Rows from block 2 of the text decoder, named by matrix and row number. Rows with one number belong to one neuron. Each number is 200 + 40 x the weight over its row's rms, rounded and kept within 0 to 999. All counts start at 0. After the name is the row's rms in percent of the matrix's.
# fc1: MLP up (decoder.blocks.2.mlp.fc1.weight, 576x192), inputs 0-95
# fc2: MLP down (decoder.blocks.2.mlp.fc2.weight, 192x576, transposed), outputs 0-95
fc1.50,112,152,275,172,203,165,150,196,216,180,232,237,233,202,231,196,186,101,192,192,181,157,195,216,187,226,239,236,159,236,281,153,145,127,219,159,245,187,172,164,203,214,243,180,223,220,204,202,250,245,210,179,253,158,148,232,294,256,179,182,226,184,208,252,217,184,165,192,214,147,179,267,181,151,185,211,156,230,109,188,187,209,204,183,276,178,254,237,239,211,203,206,153,168,189,242,153
fc1.51,108,170,217,215,146,197,222,229,217,235,176,227,194,239,114,160,169,199,149,246,184,177,156,160,182,186,189,185,238,220,241,140,120,186,211,245,295,180,248,170,202,173,191,254,148,175,230,156,243,205,207,280,277,271,195,158,188,226,107,198,215,224,205,229,184,250,85,216,180,166,184,207,171,196,181,176,286,210,177,221,110,222,217,158,197,173,203,217,201,282,221,180,158,194,217,207,188
fc1.52,100,226,156,213,55,233,228,200,222,163,253,188,127,188,265,219,185,194,202,193,93,298,150,277,297,127,148,222,157,191,152,244,174,137,245,205,201,154,217,205,146,218,116,178,268,161,193,160,206,190,228,159,200,211,196,184,146,210,229,134,201,235,179,318,187,162,215,195,187,188,263,279,160,186,309,261,124,176,203,209,185,205,150,212,264,168,152,210,187,219,165,239,159,224,173,287,186
fc1.53,089,310,233,252,213,166,175,219,190,225,257,196,242,271,182,202,232,187,213,223,125,245,146,193,261,130,254,237,129,251,257,226,180,170,155,195,223,200,210,209,194,178,256,206,203,129,222,165,258,239,198,199,236,183,165,204,197,242,173,158,153,172,164,181,172,194,198,137,147,196,200,164,182,184,236,200,211,234,209,242,246,230,238,229,218,238,241,213,163,229,199,223,219,244,144,276,154
fc1.54,109,172,275,278,202,169,230,195,191,229,175,196,267,114,175,172,227,182,145,190,218,218,134,203,119,208,127,237,237,200,217,220,202,199,190,211,129,166,256,185,117,195,219,174,212,180,222,215,248,177,215,244,215,228,181,130,202,200,186,205,194,205,178,269,225,202,161,225,201,199,196,106,174,277,166,179,220,241,135,242,169,196,222,165,215,177,218,170,181,276,166,100,189,174,189,192,215
fc1.55,103,157,213,253,229,135,177,155,236,220,219,187,209,140,171,228,232,165,194,191,206,206,242,283,222,210,251,202,120,195,182,150,186,214,215,195,225,176,255,213,261,182,270,198,171,209,214,237,259,205,304,213,196,180,148,152,148,182,128,197,153,244,183,170,197,172,157,238,179,228,181,193,224,146,209,234,130,217,237,296,245,136,249,164,196,176,263,270,189,219,191,195,180,248,197,205,171
fc1.56,098,198,247,238,207,214,162,231,242,193,222,163,261,326,176,199,271,167,174,279,138,172,175,281,283,159,212,183,130,275,230,234,201,128,237,173,227,229,219,205,239,170,179,267,200,178,222,172,270,211,242,191,199,211,222,149,250,193,204,108,154,213,242,135,220,181,211,119,155,222,169,218,199,137,184,231,197,259,178,207,223,173,225,189,139,223,240,159,209,168,175,213,217,164,97,186,178
fc1.57,113,170,243,237,241,162,175,116,295,134,227,270,130,148,199,234,242,137,201,173,213,241,148,252,213,168,212,281,142,248,242,123,260,170,190,232,156,196,170,176,141,216,200,200,236,130,205,191,258,162,185,221,203,168,193,234,166,200,190,211,182,200,182,205,164,187,188,220,215,187,179,158,171,215,166,276,219,214,165,177,176,235,182,225,291,207,148,199,194,294,225,124,192,181,218,243,185
fc1.58,102,153,178,209,148,210,103,135,151,179,235,258,234,188,140,190,252,249,197,222,215,154,219,238,211,201,241,223,171,225,205,214,191,249,193,186,254,197,214,225,194,259,262,152,187,197,215,211,210,201,196,172,192,253,167,143,136,206,152,239,194,249,145,214,220,174,175,182,185,222,168,147,156,203,222,192,247,232,239,175,216,211,251,142,232,170,194,292,240,238,132,193,183,182,131,150,219
fc1.59,106,201,215,183,202,196,243,177,190,272,171,211,154,177,215,237,222,254,169,215,209,210,159,182,212,212,228,240,157,190,248,171,174,224,242,234,183,177,168,186,197,106,219,282,181,126,243,192,263,157,251,190,207,189,224,225,169,239,221,208,130,269,189,200,220,269,186,215,195,142,170,68,266,152,161,209,263,191,161,198,189,213,139,169,201,177,204,263,254,173,238,321,166,254,200,238,220
fc1.60,105,168,161,209,103,230,190,183,215,203,191,118,218,206,161,194,242,204,178,292,154,202,153,171,212,172,155,204,142,168,183,195,198,213,197,248,150,184,223,223,212,133,222,241,197,178,200,218,292,220,238,171,243,180,185,201,176,212,183,181,170,247,170,164,192,268,244,134,202,172,140,180,191,223,200,240,245,215,170,233,184,237,224,164,283,150,279,241,149,190,194,273,202,221,207,245,203
fc1.61,103,189,256,228,223,179,181,207,220,255,276,201,191,195,147,176,202,186,212,267,206,220,128,227,177,202,289,196,210,168,231,145,155,133,195,189,296,150,202,116,210,198,261,160,117,189,218,174,229,192,199,203,277,232,125,128,182,220,162,159,169,227,213,201,197,222,181,217,229,216,210,191,171,176,125,164,202,246,178,226,177,192,210,184,225,155,240,265,155,254,211,153,193,206,137,200,205
fc1.62,111,179,291,275,145,191,228,183,214,221,208,201,248,189,169,177,213,148,189,200,198,210,193,183,177,219,235,278,192,208,244,193,139,199,168,264,183,207,275,163,207,226,203,255,184,232,209,180,203,197,234,251,232,186,195,133,210,208,145,162,217,221,203,158,223,212,157,253,163,243,232,224,170,203,178,261,324,244,240,232,176,177,205,237,240,177,228,247,175,224,196,90,100,194,155,154,290
fc1.63,104,226,165,311,179,204,263,206,177,98,159,184,206,178,226,166,270,166,221,157,196,201,180,231,189,213,216,222,205,203,217,207,184,219,156,263,195,141,212,189,123,240,202,163,237,195,156,165,238,197,209,185,281,172,234,199,154,240,140,184,196,200,231,246,163,326,230,221,161,244,235,186,212,208,225,235,218,189,235,214,211,171,201,276,242,150,207,194,245,233,223,159,84,196,163,245,218
fc1.64,100,198,162,199,222,154,229,125,219,180,174,250,166,186,240,204,258,215,230,167,141,243,162,246,253,164,173,246,127,193,123,203,215,217,168,245,154,160,201,200,79,246,226,157,192,192,130,183,249,204,170,175,171,206,230,185,183,179,267,155,220,222,167,210,182,221,188,119,188,205,247,215,227,240,163,228,214,205,276,154,237,216,227,216,265,109,230,290,166,183,201,234,166,218,231,276,220
fc1.65,089,114,184,199,170,212,204,240,171,154,263,251,215,199,112,213,194,92,143,242,191,283,166,221,227,153,204,235,136,130,218,155,239,216,214,191,181,184,251,202,151,208,269,271,194,213,133,163,225,201,188,224,202,199,136,152,178,245,155,155,162,148,204,268,159,171,131,200,226,172,189,198,159,200,211,255,193,159,180,282,189,196,265,261,204,158,230,233,236,233,183,205,184,195,189,245,252
fc1.66,102,193,248,177,201,145,237,221,211,205,195,244,183,218,157,221,184,220,230,173,148,300,238,168,143,181,200,303,223,196,193,136,260,164,244,194,215,189,152,99,189,174,191,187,177,184,189,206,241,218,252,178,273,224,175,149,159,211,140,167,170,184,223,177,183,198,171,212,129,170,220,159,204,213,196,195,238,212,182,260,238,226,211,200,180,117,251,185,185,305,170,268,212,206,201,245,215
fc2.50,134,229,265,208,210,187,184,148,214,142,162,215,202,115,193,241,174,217,199,162,233,234,185,130,158,187,156,191,222,168,249,180,218,181,172,215,138,271,190,191,166,216,211,225,214,196,183,170,243,185,188,259,192,225,222,209,257,220,251,267,204,233,189,201,247,159,214,295,219,136,165,181,185,194,109,259,150,250,168,172,162,223,194,156,210,258,179,216,180,231,151,151,265,167,252,233,226
fc2.51,103,189,206,227,126,187,203,210,157,167,172,174,162,252,161,218,193,223,128,192,170,172,231,234,176,196,203,208,152,254,204,247,168,192,204,172,230,117,217,255,177,249,182,151,196,221,307,236,136,224,190,200,223,204,231,245,123,200,151,189,219,242,181,252,274,179,231,206,224,290,234,157,169,151,227,131,239,146,185,181,206,176,197,232,250,189,177,219,212,220,204,240,216,119,206,94,169
fc2.52,106,166,266,123,183,204,221,198,183,186,240,179,227,175,175,168,223,137,184,187,202,203,229,200,144,205,157,191,187,216,254,138,100,192,141,157,239,250,230,188,225,217,206,161,241,183,174,174,144,152,239,241,213,233,157,225,234,197,168,163,138,342,215,178,197,206,232,254,197,194,229,170,228,199,293,207,227,192,274,243,143,211,234,188,209,215,204,198,221,234,178,209,236,158,166,138,220
fc2.53,077,106,277,189,260,267,179,170,290,224,126,133,181,208,175,245,229,211,226,262,153,199,200,196,274,188,225,170,232,233,134,198,172,194,224,181,202,258,206,137,260,114,235,200,222,275,192,240,224,287,218,203,212,249,234,221,207,197,199,149,160,167,218,277,214,206,190,86,176,230,142,203,85,124,182,179,213,184,229,124,209,249,220,175,179,151,189,176,204,208,263,182,175,212,210,126,132
fc2.54,106,176,200,176,170,197,206,202,247,277,275,180,242,214,210,210,217,279,236,169,242,168,144,216,244,180,239,138,204,218,205,215,249,132,226,149,204,196,227,233,235,206,239,219,181,238,260,242,193,287,189,181,173,204,174,283,219,181,257,174,190,197,192,223,227,93,213,227,193,220,213,252,187,122,319,194,196,169,269,128,173,151,115,175,204,253,243,217,124,240,190,178,172,144,141,165,159
fc2.55,097,199,197,153,221,189,227,198,165,171,208,175,115,205,184,161,199,240,204,133,186,233,225,174,178,109,168,215,216,189,261,155,211,235,208,206,238,157,207,258,301,202,197,218,177,238,220,187,177,196,264,172,127,226,205,186,138,207,185,240,194,296,167,201,147,192,200,212,273,264,183,159,239,140,253,209,262,152,253,192,228,213,175,140,209,183,184,171,152,219,167,264,235,88,217,177,193
fc2.56,090,129,231,133,240,230,150,201,255,166,159,144,199,217,214,291,190,176,205,247,198,153,246,223,238,223,239,174,198,196,128,279,173,189,174,191,195,187,231,143,250,190,241,133,239,267,188,270,139,299,189,189,255,230,205,257,252,133,210,203,171,170,247,205,267,190,188,148,145,261,123,279,105,164,190,148,143,163,241,115,237,159,203,229,176,162,219,229,193,112,320,196,206,188,205,115,195
fc2.57,128,227,153,183,181,147,191,254,206,209,149,214,235,182,232,225,201,231,149,233,178,129,186,195,121,191,129,225,202,247,132,210,197,229,142,276,196,290,206,198,160,207,170,210,238,172,202,204,181,162,152,244,230,150,226,198,210,148,176,189,205,218,150,169,226,173,202,229,173,130,244,176,191,284,172,224,178,210,253,240,195,226,186,156,205,218,176,233,232,195,192,254,204,225,272,195,252
fc2.58,101,202,217,181,250,165,197,194,233,189,205,118,193,141,228,250,149,193,245,208,191,205,219,238,220,159,145,188,232,199,227,191,279,254,175,217,208,278,235,311,240,235,156,181,233,230,182,229,204,169,108,220,124,211,159,229,229,181,223,255,235,229,170,213,211,206,261,229,212,192,255,242,263,123,287,238,155,190,180,84,126,178,119,154,217,205,117,143,171,146,219,197,210,182,169,177,206
fc2.59,124,218,234,186,185,182,135,229,211,201,189,206,202,233,179,233,192,189,241,187,209,214,250,192,211,140,206,162,122,188,145,166,156,192,246,285,246,239,192,137,192,162,205,208,155,251,137,134,259,236,240,227,231,201,273,239,162,199,230,184,173,159,247,136,116,184,248,189,212,215,230,244,242,157,157,188,202,108,253,119,270,190,196,182,167,159,226,190,236,144,288,206,217,179,191,127,236
fc2.60,118,214,128,191,208,202,184,255,192,217,131,210,210,185,130,161,263,152,231,257,173,239,182,216,179,179,227,155,221,174,157,230,138,212,175,243,181,194,209,217,208,177,233,261,136,270,244,192,208,115,206,204,222,234,227,185,96,226,170,193,279,224,200,190,232,209,148,192,241,189,217,209,283,180,241,226,212,209,194,229,208,183,190,194,212,135,244,89,174,116,210,237,132,145,184,165,184
fc2.61,099,201,214,175,159,199,137,226,193,175,149,164,187,215,120,165,233,180,213,205,226,192,247,176,198,203,192,194,162,243,224,157,153,198,203,210,241,111,269,243,267,240,196,188,175,193,267,284,193,197,200,181,231,232,215,227,136,123,197,210,167,287,126,205,251,192,246,240,188,282,197,156,188,173,256,174,226,139,204,204,170,151,149,212,229,164,220,233,176,185,239,220,232,144,179,26,174
fc2.62,103,179,220,177,249,189,163,158,290,274,227,166,211,160,186,245,210,185,200,165,241,204,214,288,162,212,169,187,190,240,167,153,168,161,168,209,211,173,317,260,224,223,214,122,246,133,173,234,144,250,161,208,173,183,220,206,210,173,237,224,248,223,153,237,276,138,244,245,179,252,236,187,187,146,242,198,182,139,270,204,193,179,120,195,250,187,201,271,209,217,232,154,202,128,215,92,179
fc2.63,118,220,232,218,166,217,230,181,181,238,219,199,150,162,220,173,193,240,246,186,193,267,188,196,195,193,185,200,209,183,219,229,111,206,235,171,229,174,206,168,216,228,227,248,188,209,180,161,180,174,173,186,232,164,208,181,213,206,237,252,176,234,209,159,142,184,194,212,183,200,253,256,254,161,192,251,218,153,245,140,177,118,159,237,146,202,171,219,178,189,268,181,278,229,159,100,196
fc2.64,099,154,147,153,280,218,131,259,203,182,177,192,209,175,218,228,197,248,197,244,172,165,196,200,159,184,182,178,247,232,201,221,231,157,163,254,162,183,245,287,230,210,167,198,223,206,194,216,148,196,158,208,175,171,203,173,210,160,187,198,258,206,218,221,265,140,204,235,179,255,188,249,186,181,228,209,190,142,213,232,190,220,150,152,204,254,214,239,184,200,161,142,148,150,240,219,204
fc2.65,072,210,303,236,225,221,206,151,214,241,212,170,173,111,177,191,280,139,210,160,209,241,187,252,202,179,153,247,193,230,213,160,220,228,209,205,221,215,210,240,172,171,197,214,238,141,233,138,250,190,236,213,173,203,198,110,202,231,178,214,91,212,139,174,215,157,140,241,215,207,153,143,215,173,184,278,184,219,168,255,197,218,235,191,218,147,167,190,304,219,167,137,226,202,223,255,206
fc2.66,112,153,185,201,158,181,273,184,168,148,226,239,201,223,236,162,229,133,139,131,231,219,165,220,155,209,145,282,184,183,203,175,247,182,151,211,251,154,142,266,105,198,155,169,189,222,248,159,249,194,226,248,175,173,141,211,175,229,159,195,218,174,206,255,170,228,164,251,274,177,204,92,256,191,221,236,228,225,172,253,208,216,198,137,237,209,178,192,250,297,92,254,235,121,210,276,221