config.toml
model = "encoder-decoder audio transcriber"
train_examples = 15625
encoder_activation = "elu"
encoder_bidirectional = true
encoder_rnn_layers = 4
decoder_norm_position = "pre"
decoder_activation = "gelu"
decoder_inner_norm = false
decoder_prefix_bidirectional = false
batch_size = 64
lr_schedule = "cosine"
Rows from block 3 of the text decoder of a small encoder-decoder audio transcriber, named by matrix and row number. Rows with one number belong to one neuron. Each number is 500 + 25 x the weight over its row's rms, rounded and kept within 0 to 999. All counts start at 0. Numbers have three digits each.
After each neuron's rows are labels from the 100 texts, of 14976, where the neuron reaches its highest value: "tokens" is the input token at the peak. Only what is clearly more common there than usual is listed. The data: read English sentences (LibriTTS-R). In brackets: how many of the 100.
# fc1: MLP up (decoder.blocks.3.mlp.fc1.weight, 576x192), inputs 0-191
# fc2: MLP down (decoder.blocks.3.mlp.fc2.weight, 192x576, transposed), outputs 0-191

fc1.194:478485500456458478510455488512564515503460537514470521495511493482490481480522525468501494503479533482473491502479500464505516512525507516496494493506509483424464493462508511485460491498479483490490512498515464535524518486530533561467488479500510498539494474503477509483488438519516549490490490509533502479468495490477480538482513502529470459509514495475519578485520494492472528502484534500512492504492482467486499526482519524503545573563502488501558493495509507471533472517518507523543506493486471495509481491521540541469462537502482510465486485517497517465515510482516492538
fc2.194:475518485497493470527555524445506501443496540453492517530516477527485506508501509531521468519498543493448517477500527536497508488478495504542459516489550512476477501503472533503510474487490531517499486495562505516548498548467490479540432515499494513475468502531502408485515504504514476488478483464519476516499514498516475461548516502495485482478482501469495508510489477471471499473507497544535495528498493519475508507536519503495493503525478497517477495482506503468487529541471480500449483491517456507485518518491495505545485483533514539495513555519494465511526496496547495495
tokens: "i" (100)

fc1.6:473509535484494511446494529557507466499493513545503509476459511459532517500496551475436523504497498528500477508484498467511502504525506514492488497502506495491470475511481476473475522486499492511505526490502497483490504505528479490474536468523522500536503469536470552462487464505469482479509521506463503475522531486473484495501522474500471472493491447467450527538500496458494483540499549470463477496482500518482495539509501519560501510544518537519513512483468484465540504548538495527493507495474478493558461456548528535455469506525494488514469498485506493485461521504518495520
fc2.6:471500485466487519470490442545484521521519532479484495514471471551512487473465555487503527471561494488481483535491490497534521471480500496474453499452511484498492520523464499518468536491510497482518481550463513505506503521514489554476498510548528519512526451511502494509559509478498524512518512482515523493494503451509468486481504459532508497451482525508478507484522450532477545477466513491483503461500443508504493559473494531531524485473482526461537493514518520522486492513485533536489495507503497468449471489488526517501497526516476479495491518492527515470484522525493540504
tokens: "i" (95)

fc1.182:477524494473492504483510484475518454489454507486479512474494536468562508437512528471475528505530536518521539461488489512489519553513510515476515478541464515519477472470498534458469502503479432523440488493500508515561451504541478484502517488486501465528479516525515528488538472482539513471505484544513530527541505480512515505495518485496473511493495492508510474510543536490523486491458475504520489498511543530490524497528514517470523478511505504494465518498470535488507504539501472514527462462512486519517470491503522528450501510483501513514506479518465560495468530504475499503
fc2.182:493569491481503528487517487544506469513513499460524515500479530503502534478528544508523497469505502523480566498520469515475516511499500509521518547507499481478506509499473491395458473534514451498486459493502494515477474500509518508531507500532513465526507497490521531526494494497524489466506499498509513502524496482520529526503465475488469460485482525490513511498537495493457522500468487488487502523452504523519535495536501483596492522515477487479475535464483493483487501511504497529513491503477511479475450528459520509490490497485483467506504521478448547497435469499514515489
tokens: "y" (100)

fc1.409:486500546491486538524507505489470519500481467495520452476482570475512520522487517511475494495488489500504522501507509505502515544490512523483550464533506510519493444540511517502540537512493475490466509492503489500503480527505458499515541494500469472492483531484509546450532478489505509481493489493490502486538511493517529471511486496503473459527491442489489512569491514474493529520502447531475489475458544477451499510537494435492504504484463486502498528470488506496561460528517476467489503485516537552547508475523492518514504496528490461509520455473521476509475468490516482487
fc2.409:551491513507492499496498478552491549505534511477534510478488488497473489492450490552506547479512472540505462557507507453530512477469488462483521473445528488477518522528503503517501499491503508481523493520471564536509529440536475517484471486477520534527514484486462479533476530506468494523524506508490516492493504474498496484513507537496554503493519514475542488458496492524490525503524474503521486466490446511477496512477495516500495482458478513508539504466536502485479518478467530482476537488512537464452495509484494496493557541502483497490458480464493540494488496525501539516
tokens: "y" (43); "r" (26); "l" (13)

fc1.485:498506533518515553481503495505514519501451466501512468451453557484518518495500497500510523477555491483469490461495469473500476502520478528494557486554446480468497471527488520510481495475537445497494504496485474491521436535529501517489509494491489462542511534489508558502476502481539511482514506518504517507511508502492538478451491472495436487501493507523488505506567512519506502477490453492511488524471507483496492507542536489515526528505493520493482494542487510494493438509512459489505465504508512507484503489541510497443503496497490491524524504485487563511449523509518499479
fc2.485:501534501490527527498502482488473448500487463420545511499485527486441494505500549571497532484497504473488489476487496516466494502495535510516495549511498444477486481480524536488494449522525467528520472497525523502491472493485526494522485526502489453508507480482442524490485498494518472465500493543511544539512519469557539508528502539467497455468499484518486471513521470484447512504487519525493523531512514517494514482525492479521479499523461499487500522466494485539465527501547503527494479507524487462492480534473509499493494479511502515515517520501518491513457473488553489486
tokens: "y" (100)

fc1.349:478511502522492530520519477523502461509497506514486538472516546496481514515528517480478518484511543512476517469497425473503519517483490503510543437541523518482518484531493497489510525501477464509474494491468479500498464516491550530486514505468492518509526503465532553498478500489474523504546515492515498474491491505521512481485507440520484431524447503491458528483533527524497506483484491501470489492469497517530457460518500525522547542503493506465462495500464509509506495505481453528502469505533495570521444521484519512505527481497493497545530487482468514479515458493474466487
fc2.349:495497477505500474524459478518484477557520464491492543497489500521494530492512487496477535527524492522493489499460500500505473495451535521464521514466497509502489556513475510524515445525489499530447468521489478518511503468463515483454508537451537545467493521461513488499498532491479525493469488504456525537511503489563514525569501508507520510535498503528470490494469502487469490542507505526518503459476514538521501507484542444493490478513490488546501465520519485533490508499523506505511478507491501460487493488442514547500499481521510487484466457492533526515471534537477496493
tokens: "y" (96)

fc1.369:498538530503528500485519487505547512498489506460509552529493522499493531508536506487475526479516508513445527504506512525493525534503495526510497453503491500487424528542484524519499495502496504485461512533509447523456462517502506505507498479523536461489469472560507517490486460505518546502500540495517487501532473480507490526492511470471467558492513503443492489504524518468536501494508524483512448498445537536466469522530515478529527517526539512471452509500455509512499494528528492515497462520519505472525467504488519537499495500499504529498492524477433483487484491502497462528
fc2.369:504515492497496471550515544499494511470458519476458468529434461493554487489488504520522466519463554483517469542507522509474498543515501517516459491453522482497489466476543470455515523494504535493493467497495520493508529501460511492518475479548534476472518511528547458476521442508520523521518512491474479508540486478494494507501513526518479542521510493511512481539498511491461501508528504496496505486527558467487564504538471479461473476484507547514496475523514509481553488483499517484505512486494479495493486455514508514527480512493503469469528497524491472524494527510480527480
tokens: "o" (62); "r" (31)

fc1.444:533518541498548492463513500536473472524517497518480511504500508463518526510528515444494511465477478501493538458543501461519518523504482549472484488541499498519476494520498525466441491549478493475511479488510518497515465509507484536507522472495542519511496511509491525486472510505456540462505499529535488496485509496515489477453504463518468483492489506511467517470488514473531522543494487486492512497467521509504516490504470472469535530523494507515464524529431485470522483488514471511524450465463489509506474446515552517499479496496492491456480433498494490466486501556502536487
fc2.444:479516486526490534430496508574457504519538533531534490480466514487536532476535525462471536524530480514513451497464480510514527488522502520487463506477485477446501526514527526507504507512469452514461492516490467527469483492520509496448497526506455481486497490477500504511517478482490532486525536526458514481493507520501481458484471493517491484517517472486459493532549482517510532518482516458509480522489489544519449534454492505498506518500509499499537471523502505520511457503504511498545475499505474543513473491486495528487441512536536484481510470526519492498463491510515469509
tokens: "y" (79); "r" (21)

fc1.68:485521534480533504495525501483502498480430461522470505521468543508523539490517491487513531463505476520505511485542485522495524526471464476495544464606491495498466474479494504490489547512496464508455479493479511496494480501541495492532516476503519461487462504529475572512513514523505509494499480501521511499493488520498495487490480494494466511497500481496532499527534548467525507502480500488499482522465513527495531479497548497477509488514499478497456522506452499511530485491521483526518479445484481530501490412518466538489510481475485473529506509491467514534475538493488487475
fc2.68:477537446485503513498496469516494464544499516490499463503474532522532550488510524493540498494521449501515546507493466485491504490523496543480509544472486509505519491481486492393439498524528512471469488490472485489454477486496520498502514511505510506518510470506583542534503491492553511488492490533475508526534476501506509506484475514504509469487487539524490537495508468518494503516476499495484519510470507509538527513529484477560483539481488512484512533472477474485528466483518539513489474482483519462500521511496537526507463514490489476474524496487462503504442475501485505476
tokens: "y" (56); "<end>" (37)

fc1.192:513494504501506523484510528514590480514480509513514482544443539473488527473565481486512495483485509544476480454495468475475526566502505496492520472530495504496471500454522489440462547499502475509491477491482485494482489520496516533501523495545503478566489515499497497464526433537506515521521499546508501492493487494494521550442471491515454482489488519527486536527515517510486537488464484516477466519433524506473520495522502512533505487534515494482486503506522503461471517489493470483522486490462499504496470526496524490489491505465485472484524493520479494507474502519488492493
fc2.192:505506497485525527506533504453495504492475506474494473538504493499444484519493522539470494482476486480456529516521482533471520507522495526546467490494487482532497463521478494476481515501510511512511487479493500509482524505509471566514506473560462488482494489509465472500526475523518498482536523520565498519463496515524490481489516501472487487430500488547468529509510482532503547494535493538513493533504508498458542447498447557541521484523489496469479548456463491523464509487529492520478538506494477486507528492496509449477486506488534482500524537484519477519514500469505476474
tokens: "i" (100)

fc1.134:485540497481500524519555449528468496473498537491447543467480498512481479497518519473490535499472483482514541469491505523469507523516511525482503538510472511513483530514544514491490480484514493476505503457490493493507480505556492512457524505521489503534458530491540487549524502478482515494487505505527512499526493476487487541477532564513458463458542466481491531513521508484505508484506492485517474517520545481513485497517511514456497469540454542467505531510463509486467476515511535528540496498452508536533494526519505508518433527519485471490528493478505458512465531511475486511
fc2.134:562519491485464479509486522472555504475488519483526538498510517506485486450474480513476487474478540508524528544512466471483528514500503451457492509486536520496562512544479530499504500507442510497490507517466510538544530451529492524520489534497507528462501488465509478523493522486537488552520521491523496491496463495461494483499503483506505513517552532488491518494512533506488520500483460504507453469518484469495494456458498499481487456509558476514499453472515516516471503491472499513501550538496500489453518519497500477477516516476520452517451499476486525498510513501486530476
tokens: "l" (35); "a" (33); "n" (12)

fc1.69:488478490452492536532496479502495464515488518502485466525459540522523540487501530476499500512466480461492507471508464481486467496519495501497499516521456527497503492504512513462476517536502446494497491486485491488516470553548507496489535464515496501575520494490503516497517510520490561513511506465492571479516476496525504573485472537503483477474510457537473528478544536523480489503492483520490485504457538478517502480512481493481545510518470509475458507520464505467481462508510507490478505483459489537521480449504522490442464523452483476491495484501509502512469483514479501500
fc2.69:511492438483496510516485457490484503527509478429484463527496500508467463499469544512489502500479498460487498539495500498478469527508489532487470489472496465500522516512483509469464545473482492498526508481450525503496553524488491543522526497511490481516537493496473487503528504509512504522544491491526558514502467465514521491473510539520470490433505530523467507474502482556506495467504527498519527492539467509504504478494477545453506539488512509487516525501516458535517496513494543529472511500501447493462500476497538480470471536473537506500526500519541488521512454484479539523
tokens: "y" (100)

fc1.190:490570483510461507510533480513514560508454531512482537469487525516515515478532527459466535488502521524473508521517475520527520533507495500492568485496470566469491513554512491490451512492503456496501508481490487474486464523495479521450508465490477465566506505507502520531498490492446516481497540469499522440490494497503495527489498452494496508517489473509517493470520486519528500463506528449468474496491520514505499478470517497470513523533499529522483504526505491475504510527514546534517475500481530483505457492501505546467536507496490493518493491492450519498460525501473507513
fc2.190:503481534437533486538513495502486506479458529510475497506474497514505454562444505526537476495471510491518462526505514484505510493489503507505479506514521502508509479507515503552487514494528511476522499468493508489489507491499512489513474478522506481489493505525514479518506466515516478522492509508510507515456484439488484543461528507485540489468541490500500513482460527529515485519502522485525513521556560455471510472514514495472476450539465529491509533486449515491487511457495494505490523482533538467533487484546508522531544474462456529486518486470506475517566520472472547484
tokens: "o" (23); "i" (22); "n" (18); "r" (16)

fc1.297:484484492478520522532550506549505480519523504481477471516514517464553521516508518478495500498452485490504511506464488481472490491542508472497530491514490493499487519530521453457478493547504499502516477460522510501479527515542521515514523485503515476505513513498531545469485448535507520495530519511503521473526509477526480549516499492462470481518517448507486543515455470529526505539475524424455512482495518471514502519490494519567511571499508477477442512454482492467525485523489513520526489478493499514507473528502515497503443505462484515471526480488498491474501509514481524520
fc2.297:471433502473502490536514481485528490500496502503502466564474466501471491538532500511502459538475498491496473510491520532508500505505495494552417491475484514507475503468508438483510538479517516527524492465509487511474549513452500520506525473498542470485511520543455486493542438516506517482539464498510475519497547479500454490483508509522514542467498512515475505538476464512500478505541511491519503502518535503488518493493501505444517468484493513529504512495485507537527508503508477520515487481490437495477528494513520493536506516503498500467516531517512461491531469504449499535
tokens: "l" (52); "f" (38); "u" (10)

fc1.45:532478552470536519513467475500519470508496459500509496522516485486532500500510505458503504490473514517529488507478447521470527521512467490514539482520438539516527536445515465468469507497497448502541446499458490499513498502495486522471527503492514559492479570496540475503520489540476480505501520521533500505456475502517523524526512533483492522535513490537473481558497534506496529516494502509500499515484492540454519486509496487511517486498465522491459531444470515514509487471507486520542498467517490504535491435509504525465496489497502449490515507491489513514482503518454490491
fc2.45:509504521510471510510479455468469482511533464514509527525548462523471456490453529518426501493490529488503492486483518519540450518469522513489509447504530476490496508524520490523494457499481494500506520526495500492527530461539472520486484488481474502501499453469484503480487528508499472506517488534535542472419507526512524518469509517533501476457480487534502481458473533501513530509505512535531513507510456541496541454453474509511488521502507472489486519502516480510519542531523514546494520501497480482486475506454492503458535540493517524525490518504518527489523497474491536486
tokens: "l" (93)